python train.py --arch="transformer_decoder" --norm="layernorm" --parallel_block=false --drop_path=0.05 --learning_rate=0.009 --max_grad_norm=0.5 --max_steps=16600
Rows from block 2, named by matrix and row number. Rows with one number belong to one attention dimension. Each number is 500 + 40 x the weight over its row's rms, rounded and kept within 0 to 999. All counts start at 0. Numbers have three digits each. After the name is the row's rms in percent of the matrix's.
# q: attention query (model.blocks.2.attn.q.weight, 320x320), inputs 214-319
# k: attention key (model.blocks.2.attn.k.weight, 320x320), inputs 214-319
q.184 092:459412543455505490434497531478508499441513472481497499522502504528508540478541522495438557522503478525509499480533480427476529425607412555482565490507554485507540519533511503523521481498526452478520494571489526488533511465540499512551517496442490483544513496438495590528427521536494472501529498544513486513538508601532
q.185 108:522466535456509505461408448505566469478547481537399432498439548524450499458544521457503400529559474531490513495505498504477509491548525544575433500445490555494504526470588532458559533480516521529510515471552505492479499483449450445482491473470481540408514577461459442486480495556509493420483495485536525479492495423513
q.186 091:531500447499474521510549494546490509523523525526461490516545505530478507517518398529559579516519473483525479497470498497557374518448547475487506479488504536488532441545490559527482564459438460425569468495514497475483448522567512542511467509494445506550507503490497418552539577507503424487516555493524437519442501501510
q.187 105:513514455604461492488494477497507462488531481470549447507552519473530470480488500440553510492476489527493454466540601496547495469473530414499487546527477521529501517489503488478470507490424516566443437538472504574470508526476518433515483449514540493574458441553551539469581545452513584432480482540537534530576508507433
q.188 099:492512512531504516516513464450461448494512505426473522467453524515562520553483470565486529449503517545519505525498480468532517614543586453443472549486544466466472544479501499499498433507548512395553474581518570409508477447482505522442484465514468538485539503554508544473451454576485460481483468549558505476474506474493
q.189 098:528518461514434509458449480504471554458433517451519535495523410540472519472501470527517532465488489497508460509560493452542526494462457540495572471479451441532505467448483426500533527508527432593514470513517476523536445510497492545507465509479506490463514482489545487508541506381460587462484481447498516461533508568505
q.190 097:563494412510466523483488467526543476511554509526544434489504510528527526485492528551404468499487543482476495448539534527408511479501538541504446531515458499546515553509435469466543535497459497547519529509497478481439501507489586506577538502502455549528509521541558539564463426449448450560493473468539510589578487451448
q.191 102:542600529565570604569471519545447497506487511495503553515533535450479477481498516474482475552483448434509512525490451543514491566494564493533465501518538517451470509532518479440533442550503534533487485460500521515475545520529584559482483462534476509501494484427525501522444486508475520492490527482475501470498422524557
q.192 090:473514507500530599450493532553598466501452472430605406471591444529437470494500502537442488437515560537582514517496446473534524492443513484542557544529551435504449431502491458537476525521495497487487482502488480525521411514527465562517525495484507438444554539538461584514492509560455459562463494549539481505489463481527
q.193 117:461438482463433480483491438497474515527510421520509485463535492570411564482465513532507459510533555570524558525544492426493493489513484532518492432442567505535536529513427539565458477436485484522483495565471422481558518410433539482518489601482525511492506538460458518461570524429473477512467499501495449502514534483535
q.194 098:539534496474474460526538468528523502508456507419534517506552562365481535559507551487508468512422468517493468478521479465528498492499492525525463512500519507427529552509535435505569492500516474484422518588445558502482526423440511507539472377588477514486506470571527493528513381526543473454539519530487486426502424473536
q.195 091:464534487505500470593546538462535511470478519494468503521495460537469444459495550497535478496538536532521488440588444500479467513635457558481489540565417586484506536512492502470503499513556479490502466542571491521507432516535517471445476564479496535525421577458532480444515554480533509484528559516523527471536539450460
q.196 106:454494482526471506479526468435525504425603495530452498522445473502484455456452463556517454582486455542577498447535498474456546505563434491517554550490426505509530511500557523536482471516562481544482451461464487553499512504443474540460467431511455546492553568459478507509489421473473549513526458522451528487444379501477
q.197 098:510484510504553571515454526578529479532498495533463460495501496482491538535498497487497467524557500514483456496502479460482452533490572413417488596516500567428553493591463504456552487532484448481465564470471471437500494538443500474478502467517591450475514566556523476576431538537535490506478506474518484594501531502452
q.198 093:522537503455474525541503482504551497476458559464427482468517539528510546519506463492500531496496422524463433508479492511497512536462526587512530509543469557479529471498538516472543472570458525452552512556474470486587562507534460597530587463495516477493525407502549477546453527502455449504511459412510474496477474515438
q.199 096:510452531514565413486479488536526570566510544580458496509506523492528472464516508524458610464422508496424493483496455522512504504532476583458552463573515501531492514565478516426457455485487554494518511434453531494449445509581484521509531571516523538476459497410483457473423461508477564544507481473401549541506522546527
q.200 089:570480471545521456483426496508432434538549506485487501496492507464518547488497456532524457568466551444478535508434445482518477536450454463559539502539584510516486387534402517508562508539522487494512466545451499470593505566542487454461474526556487475515545507468530454500496496552516537486520459506557548557457497491562
q.201 099:517573500522513523542552457462502479512373498527430528472484588509531476530514529529503522579534511524475488562454503564542497509570534508433482510446480482498481447455469597426480417499455510494505498445481551491434472556525452473556501505508437534556453443439508558525516508509481490557430477435489498520501540509461
q.202 097:463527441554428485438526455532461457453519451460510504499461515529483584483539558547498540479553539518551494491556505544573525540498525393410454467596478427465514464486490526534495545451494494555572520446537525532532491466501527544484494429463449489506472504447464495537569443536507516531567483461536524494483468475438
q.203 107:486492493514543493539496508514527575478560499549572472532448455491537483494485447470512503448501473465499494451429606484503511486424542493539559470469515451519462512435540451491460507480494550535466496535627509463498441471534534530474484472462465509467439471581471432582504532521454560471516518472508471431523516470495
q.204 090:407454497500470547462515524428529457523398457512596540483511430491440512498519493526442469529532439474524547537525457537555482459541542483489446529522461507500568447458525413514522514528469483463520554447479458559449517539474421432548476620478511541527481475595511500425468546555532497467524512548461538490554481486509
q.205 093:507536507552582546491488558493383491549539551531508492483486485500527525486522447422535483432484458485472530458519527435436569520503492529585504514473528426557435540557530519550492449528467493523549489521458515467483606512562513500488429498498564530484541496475488536515474454531496509479477559524530437509557569488514
q.206 105:500508496498533482439534504447460526485494475487495574493446512448518541538532527497517577556448496381524466548559534605418453473553447515457482485425475474537471525530548581423498507478425473405500480481487507509492515498469475467488551517511469583502444428489576466470554508380526522485442559502553437503554557521487
q.207 104:563494537455468488472461517482512502432573533446488536526510564476510475509453491532534499424535524520442516461418601533514475517461529460519537522467432515426424487523496434477468546501524418426528507482571557530497540522506494509548502446467496479510498526513475505494540511507522487489474481551578553524472454503602
q.208 100:554518553509473443503461514407523438480440492464544408526537510491476463404592534559437505532459516525486529500513494525499541445507569439434552485494456472547469493541472508503431461506518527503451497472567447463416474552504544498541483566515550480491484457489507499484472464494451447480480419510530569507491506572491
q.209 098:501564399500504519566578501513469500517508476517519520526543549539471518499443458356535521609575530547518572449427576480481479536491388488558441435542545473501551504514514488516488554478432496536507424514521554523573533518486415445490465540442519507542483516428490465470435500444564444476520502473499524539503562598468
q.210 095:521477463551547484507522432557532547507514535488467554487565446543440522478509456487498493511546452493559489551603512543486519513473481474434482451426430514562525525508499453462511437520494450487401530522487520536451573480531462549505503432505477469545442474471525502535570520439481511521503484529471447435497473444500
q.211 096:455530539500516519463490530536459511481501574424537562475544425458492561521497429511619464468555594457497526479433492508441540508538489539505508457482520451486505495434519530447520467584525489479521461470499483448504558521540447538454516539524533534486486505515469453498506562527549509460480564482518432504508463493509
q.212 101:465455531512542489498514565504484506523497455471490556444449464490502535503515537510499439474484504520472521494524478515481555417535477503354511525518487500492463492558533484455550534495524551518500514460518498514502499406446442406462503566566507504500521548548436561510517419482462492523503438481503412443451557475531
q.213 103:477512528464572533485473524449451495405551470530491420486418485544529498428509559485502540528462478462492471473527476505513528557500437559490447508512546558454570529500514565533515539467498480480498537563558473558413461463528514526514530465523477431544531528510488461474554487530472585443478501411435514528498513525508
q.214 098:509543515487424484566542546443480517510450475529523562472549540510488487491526425530473466500473542463539508472449448541427449520468457490536513499475515545484521474556494553498552457457540521509447513592520501530486512501487515519535507416538475522493452521485471572515574513449583521509548505509478512538531493498452
q.215 102:518547531383540533574484486525493503469499511542478472481504523502517481475446575422501506484513509526472584459459478515543461549462534508532505565502518445465435567448486508531494484495457529470528436528508574529497452476486454534485528482489536481573596479475465480533512450600494512521556462511561502464541538506481
q.216 094:463444497456432561451452542496484536527490500498489473538448448451544512501528514511525543438456443459530449559548490505495496486543564467506545564572459469481464527507493406530535474506546539505551555555547511534519475540519547503520398460431437538510573580561539481560466511497538489522508472529562420442488446506488
q.217 088:478455538463475496451495459438516458534497525481508543482462535542485497535480510493507545524505477524493447502442506491515478431464569444433483519567518483512472438487505463447423540518532513478509435539475513550556442516538597512486581504547506514541516489394528425483539494492500508484490518512502495545531511490511
q.218 096:525473463463514483486500492539562455489469502538498494448449525517561461490538497574508462484471486537530479519472474540476517477509539477503462577469459430478439529479460519510449505524537543558552476535508475543597459500535472538538459547475451410473515524539513512472491499585488424537521514590624487561513449527507
q.219 095:484473492580495520487445499463500520444496481540513425518565486514550488586431491548548495457481521589510425444515499470516465457539522520526466439524534515502496510516559478464454577470468458497465577499477484501488463467479487506439471523512538452504507501437554453521515470476521465519531494458450472525505496499511
q.220 096:524547431454449518544416487513503565513511542528529481546463533490481572476489486551479540433520485442491474531428480490476476494497533576518471447523499462491458409460404499522516510553448506473523465539551446433440506473481543523562520390483539516429513495532560577483500469477450569522444527553493537509496504494563
q.221 103:434496513528454433484512477571498464470562472457418493436575520495470466493482544510509500558526497477506440570511528467575523508514501546568528501448526519506571490514584466545526484468511434480489482482448499498499470518527490428538508527533420544502483523564472506512441506499509550523491515567513593518519422546504
q.222 104:509538519540499495469462457512482481527462541499514515535506462431576466518583548508490474460484564522534496477553514436507486577517449496433543472413524543480521404541513544520485479442525475455512538477449540458520505550480525451555545524448475472460515436514451521453453554444430495474507532536515574471400452501501
q.223 088:541495541521506460452495443526496490521587465517477445559499465457433481538547467559510561497535468515438477478562490488522443522508456469574524541512434523486498558501470438451497550501482464502571475393527498535470575534425539494418585501505562593449457476415523456549479502460490465479463497438435452527465587411540
q.224 105:470504537525445523487472500498455489475546526462495521488528468489457539510453505505483513482463524468405519486478560463502478502466477501471526545502460548464528472509465485466526496531471442534495465581442512482495512485507512512547424411402531515486576519548607422500492476419471453501495540510557461478499515471595
q.225 106:470462435460534485496441457511517473550545481571499488517473520574491485451471512550498483443566477582477487483565505518516511531499482514497528505473485544487530504436450493526454562581512502483528526450539475522466470483500474473548584536484573532485490464500524557541462464497553532535444468469515529481459468475558
q.226 105:526443489559461487517496446507491445487536558474503575473539460475526476473459514478464539476473468520544449438516417561512570476557469528484527475489502462487465513527444491505532463499485562481485542517536506558515546520455527575493509523493519513429495482426447584482463518477511507492524498519450483451530614425460
q.227 109:542463525543508523457487517531540481525521485570439453463537538517507530605581453513497533505573515504479531502376483542463533495497470423468496440443477501477434547508493544521497505452469543518519567514465501501457440484535501556456473512497476502489520529518459505463548534511500498470512543471490517480545482521550
q.228 100:510494530470515548565595469484530491464540574518497536468445492471524520411510533477529484575556544512509519467525453537513502534489456409415501449470499507496445493521513476580474442476477512533569468523473521528523535503481559548513599507448463507513550465495512455478585492426531529481453486503498538486491500482463
q.229 111:540512473497551492492487498534500423548470507443433544598489502461514529529518508512436484405455505504507564529470520467449547489459496528554442560542586457530537526535454530512530534512542506533446559500514548449483580437467483513550443501537482525429538517503381520502501495575468467535466469511419498514523511558499
q.230 111:469518565399540520562481544510538507450486537495500562537486485493508530524541541485560558528485527469568482536433549443436471531571522517580484474452486543508501488437558518510539519468519517519473402512490476523543511536485428489509469538568499536452421507500529424494496438507478469483532525534525541569548524532469
q.231 105:518546528482518440525464578500436546513481511457463477487487529531486565489520523459512473485458402490534523469564477483587443519544490508495456532517479449534492496493479498473494501508492510474461446504449585513494513464454554509526489483532482459516526603502464536506511488504521486494494436568480430467475557591435
q.232 099:527584525475523572484520520534406504462519487475509494492502558544548521490426545530462476510493548521573499517549471514464568517520545476459440598488461554515561510511485498503511465461491451404564532470470501448547501523484479571425546455508480486494546555446505510496521463572412520521484521477459526508482476458468
q.233 107:454539549506496452437547514462535501504491441499477485482496458484499500528476488442519545451458533454507473482543516464543517462455557536429459534503508510466506515494492531509526541482519558525510507532524481463562497501512530507513507467491528510568467497492465452541513543514456416481488524451512458566455473522479
q.234 097:458521467489528516442564486451471525471458477455501421492545571527531450496509582492489439560466524439484532531407481482439481479520499561551551467499557568561551439425485549473455432510581512499513529465523438490553507502444505489442550482555519485526538515558485521499512526494556544491554511467537473508548436474534
q.235 109:517489523510512474441478500510500503389524512487462484515501494471446416492526411569554480548542523477523560438528537520484527537545504513528611447488426447504494381472539491540476475551500477477526529500565475436437491497551486425536527483464548454520448487526469507486493532507494507563490485495539587472487513497490
q.236 105:489463503547524452520524446462546508488464466491537524500483459551555583472562533599561568497485453495495456543494462497508414458533493453582454548487482499498524524505492490428592539503431457558512508449502476552467472522490516503458473527524548490521469456483560498538522468525605484619537481535519484489528486493502
q.237 114:429432488443533517521510477520470499505515426525524515508521481443441410465485436451504431499431531506455475572537537538509496465470533542476520452557524518483492570510554499513440513526511476550510465466480542497548497523529533429467476458461433527525500497533561404484483493476489575435505545446454468515527409487579
q.238 103:570505398603415463467436525469500505621470505575522521500477480492480471538539460450470568567545510474529463516533497492489441475538518500545581471495541477528501528546481398527422500437463442464448476473545477494505444564499433434489546526583466529447441505463478524524533499512503557448476442459594531518466496529440
q.239 104:458475484491473497503524513463438514476469511468492473449542514474527587476492451468488388477578475496526455486466572536550471553461487487474435496512483526452506503516570486454515444470495560453513518496543472527474471509484521449463404470465477478550490422502489571516510510419511481485530458530507523466496477520506
q.240 106:498477491539567541496458497562516489437476477494506448518501453580537485477446479521478406534493537492550462571495535538474501531464491453552444480395498457469457499514510572514422511505474521537483435489554448528512456519514523492516501514433514463481489464496538477521440489565458448430450487546567566543565511493446
q.241 098:517532474465528553508521484501472431531468504482509526422511515493455447520489540526479589473489471512488522502456496483499497541516457521589583500468592460550478472488449424472441473426494571462492470547481444497562511491469462508466493488526542500523452511482528492461574475518518486541520551558493512453553492440569
q.242 095:472492501537544524503522472494478592544466553533458493441524457543500543483523519422538552434488525457452461466522542599594505570474491595454549517513496440508501514588462465434481525530461500500470520547522481485505457501553506499528493510495431462426468478472478474476457469456466418492479495465500520498526549553443
q.243 102:533440480548452427481482484483394548476608475515440470487440516512522518450519414523476512452514507551485573489497485501540458473481478477407494531530469557485453460474529485505456528483592473469467547400482498473598544513566502426435449499490435512540523443473527533465549525486569529495558501504485536551512484488564
q.244 098:510544471525483585485507522523442469488501568504458498554507509498469483494523517478563428470421460494538500481557474516464507453544473554483402524539516496539529443498518512538577494530535487555556479480452501454447603610440547486497485505531572506489600465541491508460437509486428540547546518486566425494551539519518
q.245 103:561485458500480453415503513556518463512472462457535525554585542521471595511501553504517529507503422455556540494480484491555502522445524485545497469487495483509553503455450483428560562512496519467501465478543524592398522566471505466568553452485530589514419524519494504468417473462491492529522484542519530500464458508556
k.184 091:490532461529545416548488528553546459487509565519504507522500452501507512490460507467493478466478573474518516482470513496450501479488470468530459532425562459519549462497554456518525429543402558489483514506523448476467546548450481514525567532493552503514509443431520530504516475412588521395477467508458517379516488492495
k.185 104:493503533450486478557508459503522500511530498501466515511512534387425447487475471440447465425549490457467443472546500508461563507546531468426537464476418504499520476488480427549419492460515506492573484497514449510492495478500492439573485434562511534483533520540484507480503510548510485476417468578511465488510538522452
k.186 100:544493473501469489516523498493511477441454472503395474540536546536481468530516541504521493519552414535587495505543395510487452536458532502547522481519464484507500634590406560493486569458514532526495469461459512517557562538497525488476495441464458504538463544489520482548457486467468482527450459502549568574388557455467
k.187 101:516469556523477511539492483514524527505572458453511505590497529468513487563516475511553524503415523488546484465523485484544598481528456518548485526570430446443478479461477489424507542480499502505438564438543549525457544503502546443497472518525487521523463502491486499564448474520472441495481536466484485431552522513396
k.188 092:479517479458509539493539505497524482507472509521507474490537529510538472447544527510566499515507519554517519483492571487520403460458501558443569590486525463526483536556466593533505575510510520537504469511470484493511531516442506522484483472439443482501544516439458539503559489481484571440459474484492442515411509500575
k.189 097:459532515447477588480472494487504478552446449588471548517501452614489530544497476572533479459480543500474566465527447463539448489479507494553533517514477509530520514419481506448494478493508495458478507539514506460518521484465442553444598501473562502472485505543510576453514560411462588587530543512432497512534421521539
k.190 092:554476530499611499443455458526530549436448417482491506469473507511504507525437555480542445583534515537505473529476508536474464556513475416511465529602548472569426510570527530515539510498461508458574458541528496544402428509510468484490446467536526484497544447490513465496511476501566504534511425461486529506484467536537
k.191 090:520515474485512514533474542518561523550492495501570521512522576455496504476442468460449506440453544477493527396502526560433525416476579568489459526457484507468476382585541560460414556540530496498512482520479489428504544501476477503488425505524519515506543535478417493602505499513518461486508597503603472561498481481467
k.192 103:488525425453527481506436425534620431442479408429563576491519572560472472524501447559462533546458499548496492507502438476494436477460563541535480524539505563466517487493391556430482501533553550477417511533486483497436525641444461418493563493488498480526547429484590458442469477551501532467472491543428551485469501579477
k.193 104:565523544500548465488511489500468509544458466502524558477477544466515553502545543530537496481487461470534554515500549426500563503476545510486552478490543443566502511449564471498447477435442479514471466539457538485454515440509495543513531432499475531475446421500432431480550464470531468451428487551516470539554548467478
k.194 086:526541473486473450538544455507633455453438579495423449481498477559532462525451530481435487563432464441480521477481505520527507540526492500597547492499487563500544473475473458403538439561451516514499520441508527456537572457533496575457482512509520461490505506515534485524527513489478533523543470511470554502491510452510
k.195 106:488502491506473548498521538525509493561476600509440483540558450553495512494491487492597612484474519547421460496507457505500470515522430545539448511567457570479452530489432442443541498534554506529562436527487501501486470463566546523502554600511487592503463412545492494469488459378550465491563548544545526486511513540549
k.196 116:486503497496521528454460464445492575537579425512481478479512574475452492475520420540494574461492491494445532536535604565534508480524485514522554460429552386556479512581500475579460485451421481467482523452516495585471469462499469431506471464440454480514512593469484570469487501497423525503485531430509478440511577476575
k.197 107:511543481422540538487452486535516485510440484483465458482456551472515549575484433475496481538530514547435478599563514562582457525511504493482462498579486521442524542497473523488443515472544520450462515481453529560562471538520522475515474426487518460515575434538511508499413522551492489552556519471529398467515555512553
k.198 120:520573511472577458536475572557464452582460547493494465467544455481467454460444499462497455543481504460439442510523537505536485533570517470549535500536451458431459455471527565531508554592554437484496544574479467462507529541477504535540495464572517480529502563473551534457451521546441478436451488404512457466497449539474
k.199 105:457437572529555447472496496442448579486577543527524506549525488473477497478524558451549489402532491455494534441451489524497503484481589528448464512442470489523509510584517483484500541478525522539527518542531520478487446507508534454463448505544529555546425541446467496487483511484449393472499493487438495497554510460525
k.200 095:446443510471440473583482460514471447475490463500493491558529482449556523530433489511496559462482544459454560526492512550473468475531492539492497536501461488491488451443465477505513540519481500499533499426513452438578511512496458446540484539488444499532526473528447507502535483429520563484523511462495563498532426480531
k.201 099:463556510521456543505508528447475489494506538466541458461424440440542475507480517480456466544521507524561517460520483514459478459508512468442469500437517478539561446463522544587510542478506464496527474542559454468445444500495544423529484448495497418533495499513529536471450491431524576551497536540558541459514525485444
k.202 098:539441518485450517458486440557454573454459490497479490493528570525533494456508520488552453448525470451562486428460517433487517537464472457498532505503503496516465524484506505513481516466527501495498471505528504576531566455556442571473527460398502480432552589552486484509493490532508410542481533527494458542511443475403
k.203 098:485446498575466522447469450531516593435542406548459481501511500520574518486568513532521517521516415518538443452528457480461560447537482481471526544536478483463455535532562517436506445487512575536529540462567522532484508530492507513531484545517470497469534485525515490645513572493495499491513406436431519544502520486455
k.204 101:410472514513453424480503529495504442449468487532523568494451465519575538567495495603411484534573539448568531554495429496419450515541505530485486454550471497555518494486523447425512487510551526484528507542424504488552385444487480486518519599499512548464492484436482532471587482439561486522539434618484556492412428464467
k.205 112:505488447433538582425532507523497455544494602498456488467498447468524554533529505436525489498492484505515536510532480480485573486468478524502505456451544456549498540504579582600547471511443476530489484464454434440515537501436558476443555528488502542465547504493470529550448482484469481504520559490580484470510493532541
k.206 095:567464535560524506500526525533523469542580497461579502490458515574534449563508515446502402431472443474621509519460513524508553472481446439477527512478539499473500527453493497470495484543482476453470535595493537480461526509476550522482523495511546505455428547427511416566534487523527481460465468469510537527505503566530
k.207 104:550522484490488475512526573481485477487586450511416472496491524495451505450435484561507489511549480525484477493513511428527491492450527489443529554439461554540452505562462537438478509499477516472525503447551500463489484496564489490517470449524465449496501527521489512496509520526524544509432459503531514562490465504538
k.208 101:513460471442458426490496497459479514469494481476558616511470515570488527515478470485537503486528481606417533404559511469566450459511566480428529543463528551547517509521554533460453464468452508488536467456470519549484517543498529528522432479511492574525561480503487506516462484527496562502535530474469524497615463538504
k.209 100:451510478516509437399524541494451499490495544516464518527502451473494596493486471541497445598487445541497415487497499534528485556476520474498499529482492560586575473554549491505467529433492527449480477494463490472486544453506413511490423537506516459457473515451508521576472510459443544422492515464490488511541486501546
k.210 093:498526442475459444438484524522520547484543520512455426456516474490488476410513488549490459473439484470492464546524575523502418489450498487579543509562527452487470478524542488525462563518515495551479438507472473532552581573471487468502540451498544555516486521495509497526421467477493507458469547564519476496464548525577
k.211 097:505520521577472476550512592431535505533473488525465486494575444509471490546481514507472478466437530498526509537491594493570517557491487475533487412472515419483455569453451461487525546590521447481512585451513488466546467457504527447444557536504530482456476497441514566535465551532514519448531496502492396484486525457513
k.212 099:496561517464564527449512515522478587535490544461544512529476542580526480468490485514437488468467516474507538553488500427423566495488536408446482542459530483467450448559492485440474457472561501508497494525560545504473474510541519515486414452576573459528502515508494474548465539527469467547526560522510449528487435488434
k.213 089:497507484525435539446494485480531453502435485453479501473502478471462491483436482424495550439544508484484587513433400529556471453496482516568470442506462411505488528482529624521553559466494491539494512502428359468491488451467540527536508463482496520491519461495540497475534446471571533517500490495469539487490539478514
k.214 098:495526615435511482494507490507546557539445533466471535465502476450450511443491529490550496532499487474457531455506461530500467449449484431544456485493454518549411472467500439534540467438456557568444474528497519492519548512520461506577493449418474518560530506543518537586588531553589467539522460495557494443509507510473
k.215 104:490480504476484517460453501445469478451525508560444468472525549470534528473435442467419534515474472534549511489460521525489539477520496521421516498537469552548536403537459524513454471515465401448531485513487549481436463503443507478524429515499474444533479524456455472510507522429513479493400516416436479529493530540422
k.216 096:504488499559516468484502501541499416621489495546549497540464588523457471482500425496484487510480478477484495492472466517526468579563467541479461537533568496444452562502489504588517478530481527506493545527481541499484579473499481513507453499478505487500478461501512485440518489523427455483511462506486552538445443523467
k.217 095:536520470558509521547473478438463524484493483519522543489545501517576490538547431517443541483539495523578504513466500452486531543479540580547467476469546537431499558532542535478522485422465534453416470482525559536493474466526517483482511524471488505446541412549497476468489522535541477478451448413566448532462538476509
k.218 098:563565440516539534502502501568529507562511531485499433560517509557496513518474551426477439491574548514546464528548506478497566462529548527450546470560536546439549468429503465441452432506512494496569490517489497507571443515556516517532521499512482483539531456510459447418512478531493478412475489554445495560519532493505
k.219 093:543502518578524523536537496497469469517486532537500530506482514520468517578514531487522478444477490502419562486443479537487455541493463486509514479485538551475499531476460445500469552473519523539509548527484484448472495572507483429536580542551515454547557541550488536475554481518558471599563515515528511516469413483442
k.220 108:479503427402489586609531471509557520453484419505448470430461478510491485489517491549542518500505448406506467489569513449501513438517506509496533509489465509518523503433545517492570556501522506485568478418508470455508514520424495493471506506500562505512505513483526513510518493447426529584453554557525552566517514489499
k.221 103:444467497502482461488537482523514481498544551474544446535510515516533458513518504444548492515556517478523473533464482475513541458540469552525457554430456509556571503496491513494414492508512535474467464517559530534463572509452485471402510479478489475496495511447548508505493502521489435551513481514489499478495554565572
k.222 100:501474488472526458493482482513410469482504534515531529465415459438522414476544585545510485533502578564474448507522510490464489471452483537487511508522501463492499525466492506507586522547516520471516588459528506523556425461517435577562485506501439500502479475480435523462490478483511505596547498489463567408458495519483
k.223 096:498500529495478520531470439552506457512532488487498506491513462471535498574514505576621507435557518527520509506488513528504556556585496475480573486495446464463515465561528519494545499527473451486472517535470516506490431505506567501497600480470514528446432466522495448466582565507532538403477498547563462508524471429512
k.224 102:509553523389484508524524496498460420489451460441516466474488511529507450468467545522483460513474538510552458514502497482485495499519486502500447553472453553504531534411517480452476500513387452456577485466488482492475489505443468477544552524531456463561430491562564525492521594513553564486496550520506483484526434475489
k.225 098:492515484521544511491415462538567518481498472522546456485517488494455531563491526542467524473581562500489511526497463505513478516500493537479469563583510484401522574467537541431494515496528536481474552490477504451511494510573509488510512514563506501496503468510474461564506472458517449449527498516529534563476523513531
k.226 109:465505561494449481533540556466451532470464422489457581529448444477454558509506513484480534447482520496443511483460505447567554487549505550549498560496520548511536470484513470461519508555529489537495527505495454534558505443495497458494506495511528403377526577499535467527522436514419493488510599563501397488482522554486
k.227 107:432547566514495525469565526530479481427500558496565518519498539492555511485568443575524556480494545517525447490456497513493477520529545445458506462482511527398503493510510527454466497548509546433470481491516565524516552518561530508566510612504558469515449420462449501504517455515506499530533478520521471520483560481472
k.228 111:508457523564485506516527441515466478543503497496432488460496547426535520465546549564511463503515479553523546522543550524457442538449529516490482551547483435561479534461466522548481503427444458473510499461458455460481490583496495535493414485433428432510523467529457546492497514478526587596478468528481492545512518502462
k.229 109:533450569540532512440583522457535526448510495475550549442584491479456489494484486457487520447541516423485492481461492448531482464569450512530475515499525489501497452505504523510549479497568498405534499561524457532491488487445522517535529510516513494520516528475449502422456504558523509472461518492494505452521464493562
k.230 110:524568453477512402508486493521521489569548511503501552508559387518470501571445466513533536487465439507468493501537475514549499481506480481483459502495501524508545490542578388554444447543492482528471504478490473530473512542513437532463531505535541539549498502537510505504509499448443454545516488519445513478522531482497
k.231 102:458468485512477464564456429511528550531470493529475575571482476538429489506438542538426417465446474510462477558492518446541504419443436532550477429547530440469508492553498485474484496511430496511424540508471451441500525481540508489494462490489417565479516603514511491619505502477453545443526449535513478494510515545499
k.232 100:470464498483477518524503549480544530528495521444548498374446559444482519480541473509471506542504538528444531493523537510521537498450539545530456497485491569543528466488595458501497504498477479498508471510537538431538495419469554477597526491483553499445516473529524460521532529511495566454400457515476517457485456440528
k.233 103:510495515516538503483511524530495495488517490534420547515518489507564464523501492462535534508449576471476491425451565538510569569559529451451512490431465505466480545503512503560507524528495543491554501529372597493495541490517474539408470545533505563477558480447495506468500518480578484488512576523533533424531508544447
k.234 101:558498526427438532553548595470486450520488531418430447480530404543498483508447518475423500487425428505618492559533509517480465533596483537527449493482527502602501462427458463494545490537525454474482450479489478459569457485457504567591392484539538453463486487453522438449467457502564533575493474514475469525481496457501
k.235 094:418496492474545539478482496470545449478547547582528457551517575481559566558514489453550471490514476482456507471429484519463443530414501505476545459523517465468444480484477561521500494482450471495458514527592486549428523518531531416547555430515476529506505499560510502490477483515470465497469507470515505485507463499434
k.236 102:544498427548480496463476474500465551528483500613533502506468523533473478501510474439553470614498510472466604476549526481426539467430536451477550461520538489489487537566403499548486506477507426556548581423473511477578497463540509436541449495514522534508471488534475536503513495476492468473510534452568514513508554510486
k.237 105:519504440564596498518443508506488511536472494576511542520440535515501452560518506501501497525509468518549455424530504494542547524567487486536544436446472485522507471531476474530556474433460517540382516506545502472474447524512528556472548554479460577465413476493569470490543487475479514476534438521521453521508496511536
k.238 096:509542491452463501449500450580444554521562453517512396478473445571468478487520450435551479432519462475547510500527535537523489531550471460471465519537464543517525550486517516470566557499495514547479532476548495435472492488430499462466540484550502598506532564420592483475508494483541458552507525397444515560504473443531
k.239 099:511467495578503520518469510494472454439507540427511500503553488555493494433538501548536461495575481505433532468500564561474508492479562522522557420495530473491426538505430494543444497505507556572497472495432513602461499521483496513403476477449462476605525477527462555418439475515517506547473499457476616533549441573491
k.240 106:515507510502516445475507543468527541508432540546507482466559552505410560489475546480446532398559465544417539501527468493585445487549544485467485430469459520482478524509480542461409550502531461447497515528437554524581539537483538549492550498510552510470545480492553482413476523572532529519469566515591468504410456489477
k.241 103:478433500466413475513502455469531416475471445553458497473520518470565431526508519551454547511480492501555469522452445615550480478494485462461439511544499484524510466571469500459563488500511573444490520410560427488519499576542381478524471563531475451522480588522534506493497550497526502544504454499451473558509503484533
k.242 100:486501488546509509526474515480527501483486490513534538520501502562489507486441502540498459519485548497510528380497528481487503530494469479492494500501537507544542510545517468566463497464545525542503434491456463539444479516450488477526517579526564493400503481494545458491538478494455480439521487532492449464551495581449
k.243 106:548524446508518454495538483463453647496590533514544526450452468494504506473510545437561591512487466529512569478505501471465529514508460563465520448497540499513480527454435449479537501481465483542429458475453547501420522519520537487505471580463474633522511515479511499519538495564513488504484541448484475531462515509583
k.244 098:492528473458486523491403553449559468504513415417502555496500531516517497565450455532448427580450542539435486552474454493483505499465473506512433527486509483466530490409489428541572440549457431420473485534522482509479490471522489524519496437473481494504501490520546495533503556603504539504494472528525511518453481555504
k.245 096:509496570457527508499470541572465511497547596511454470498470422509493450486575492505573470493470508467496440525464462489389543557491469494522509504469517476516501474510542510462510487552458487556607523483467521454530591429534488533419482519531530580439550461471498457472495521504521449443531514469504449470521512486530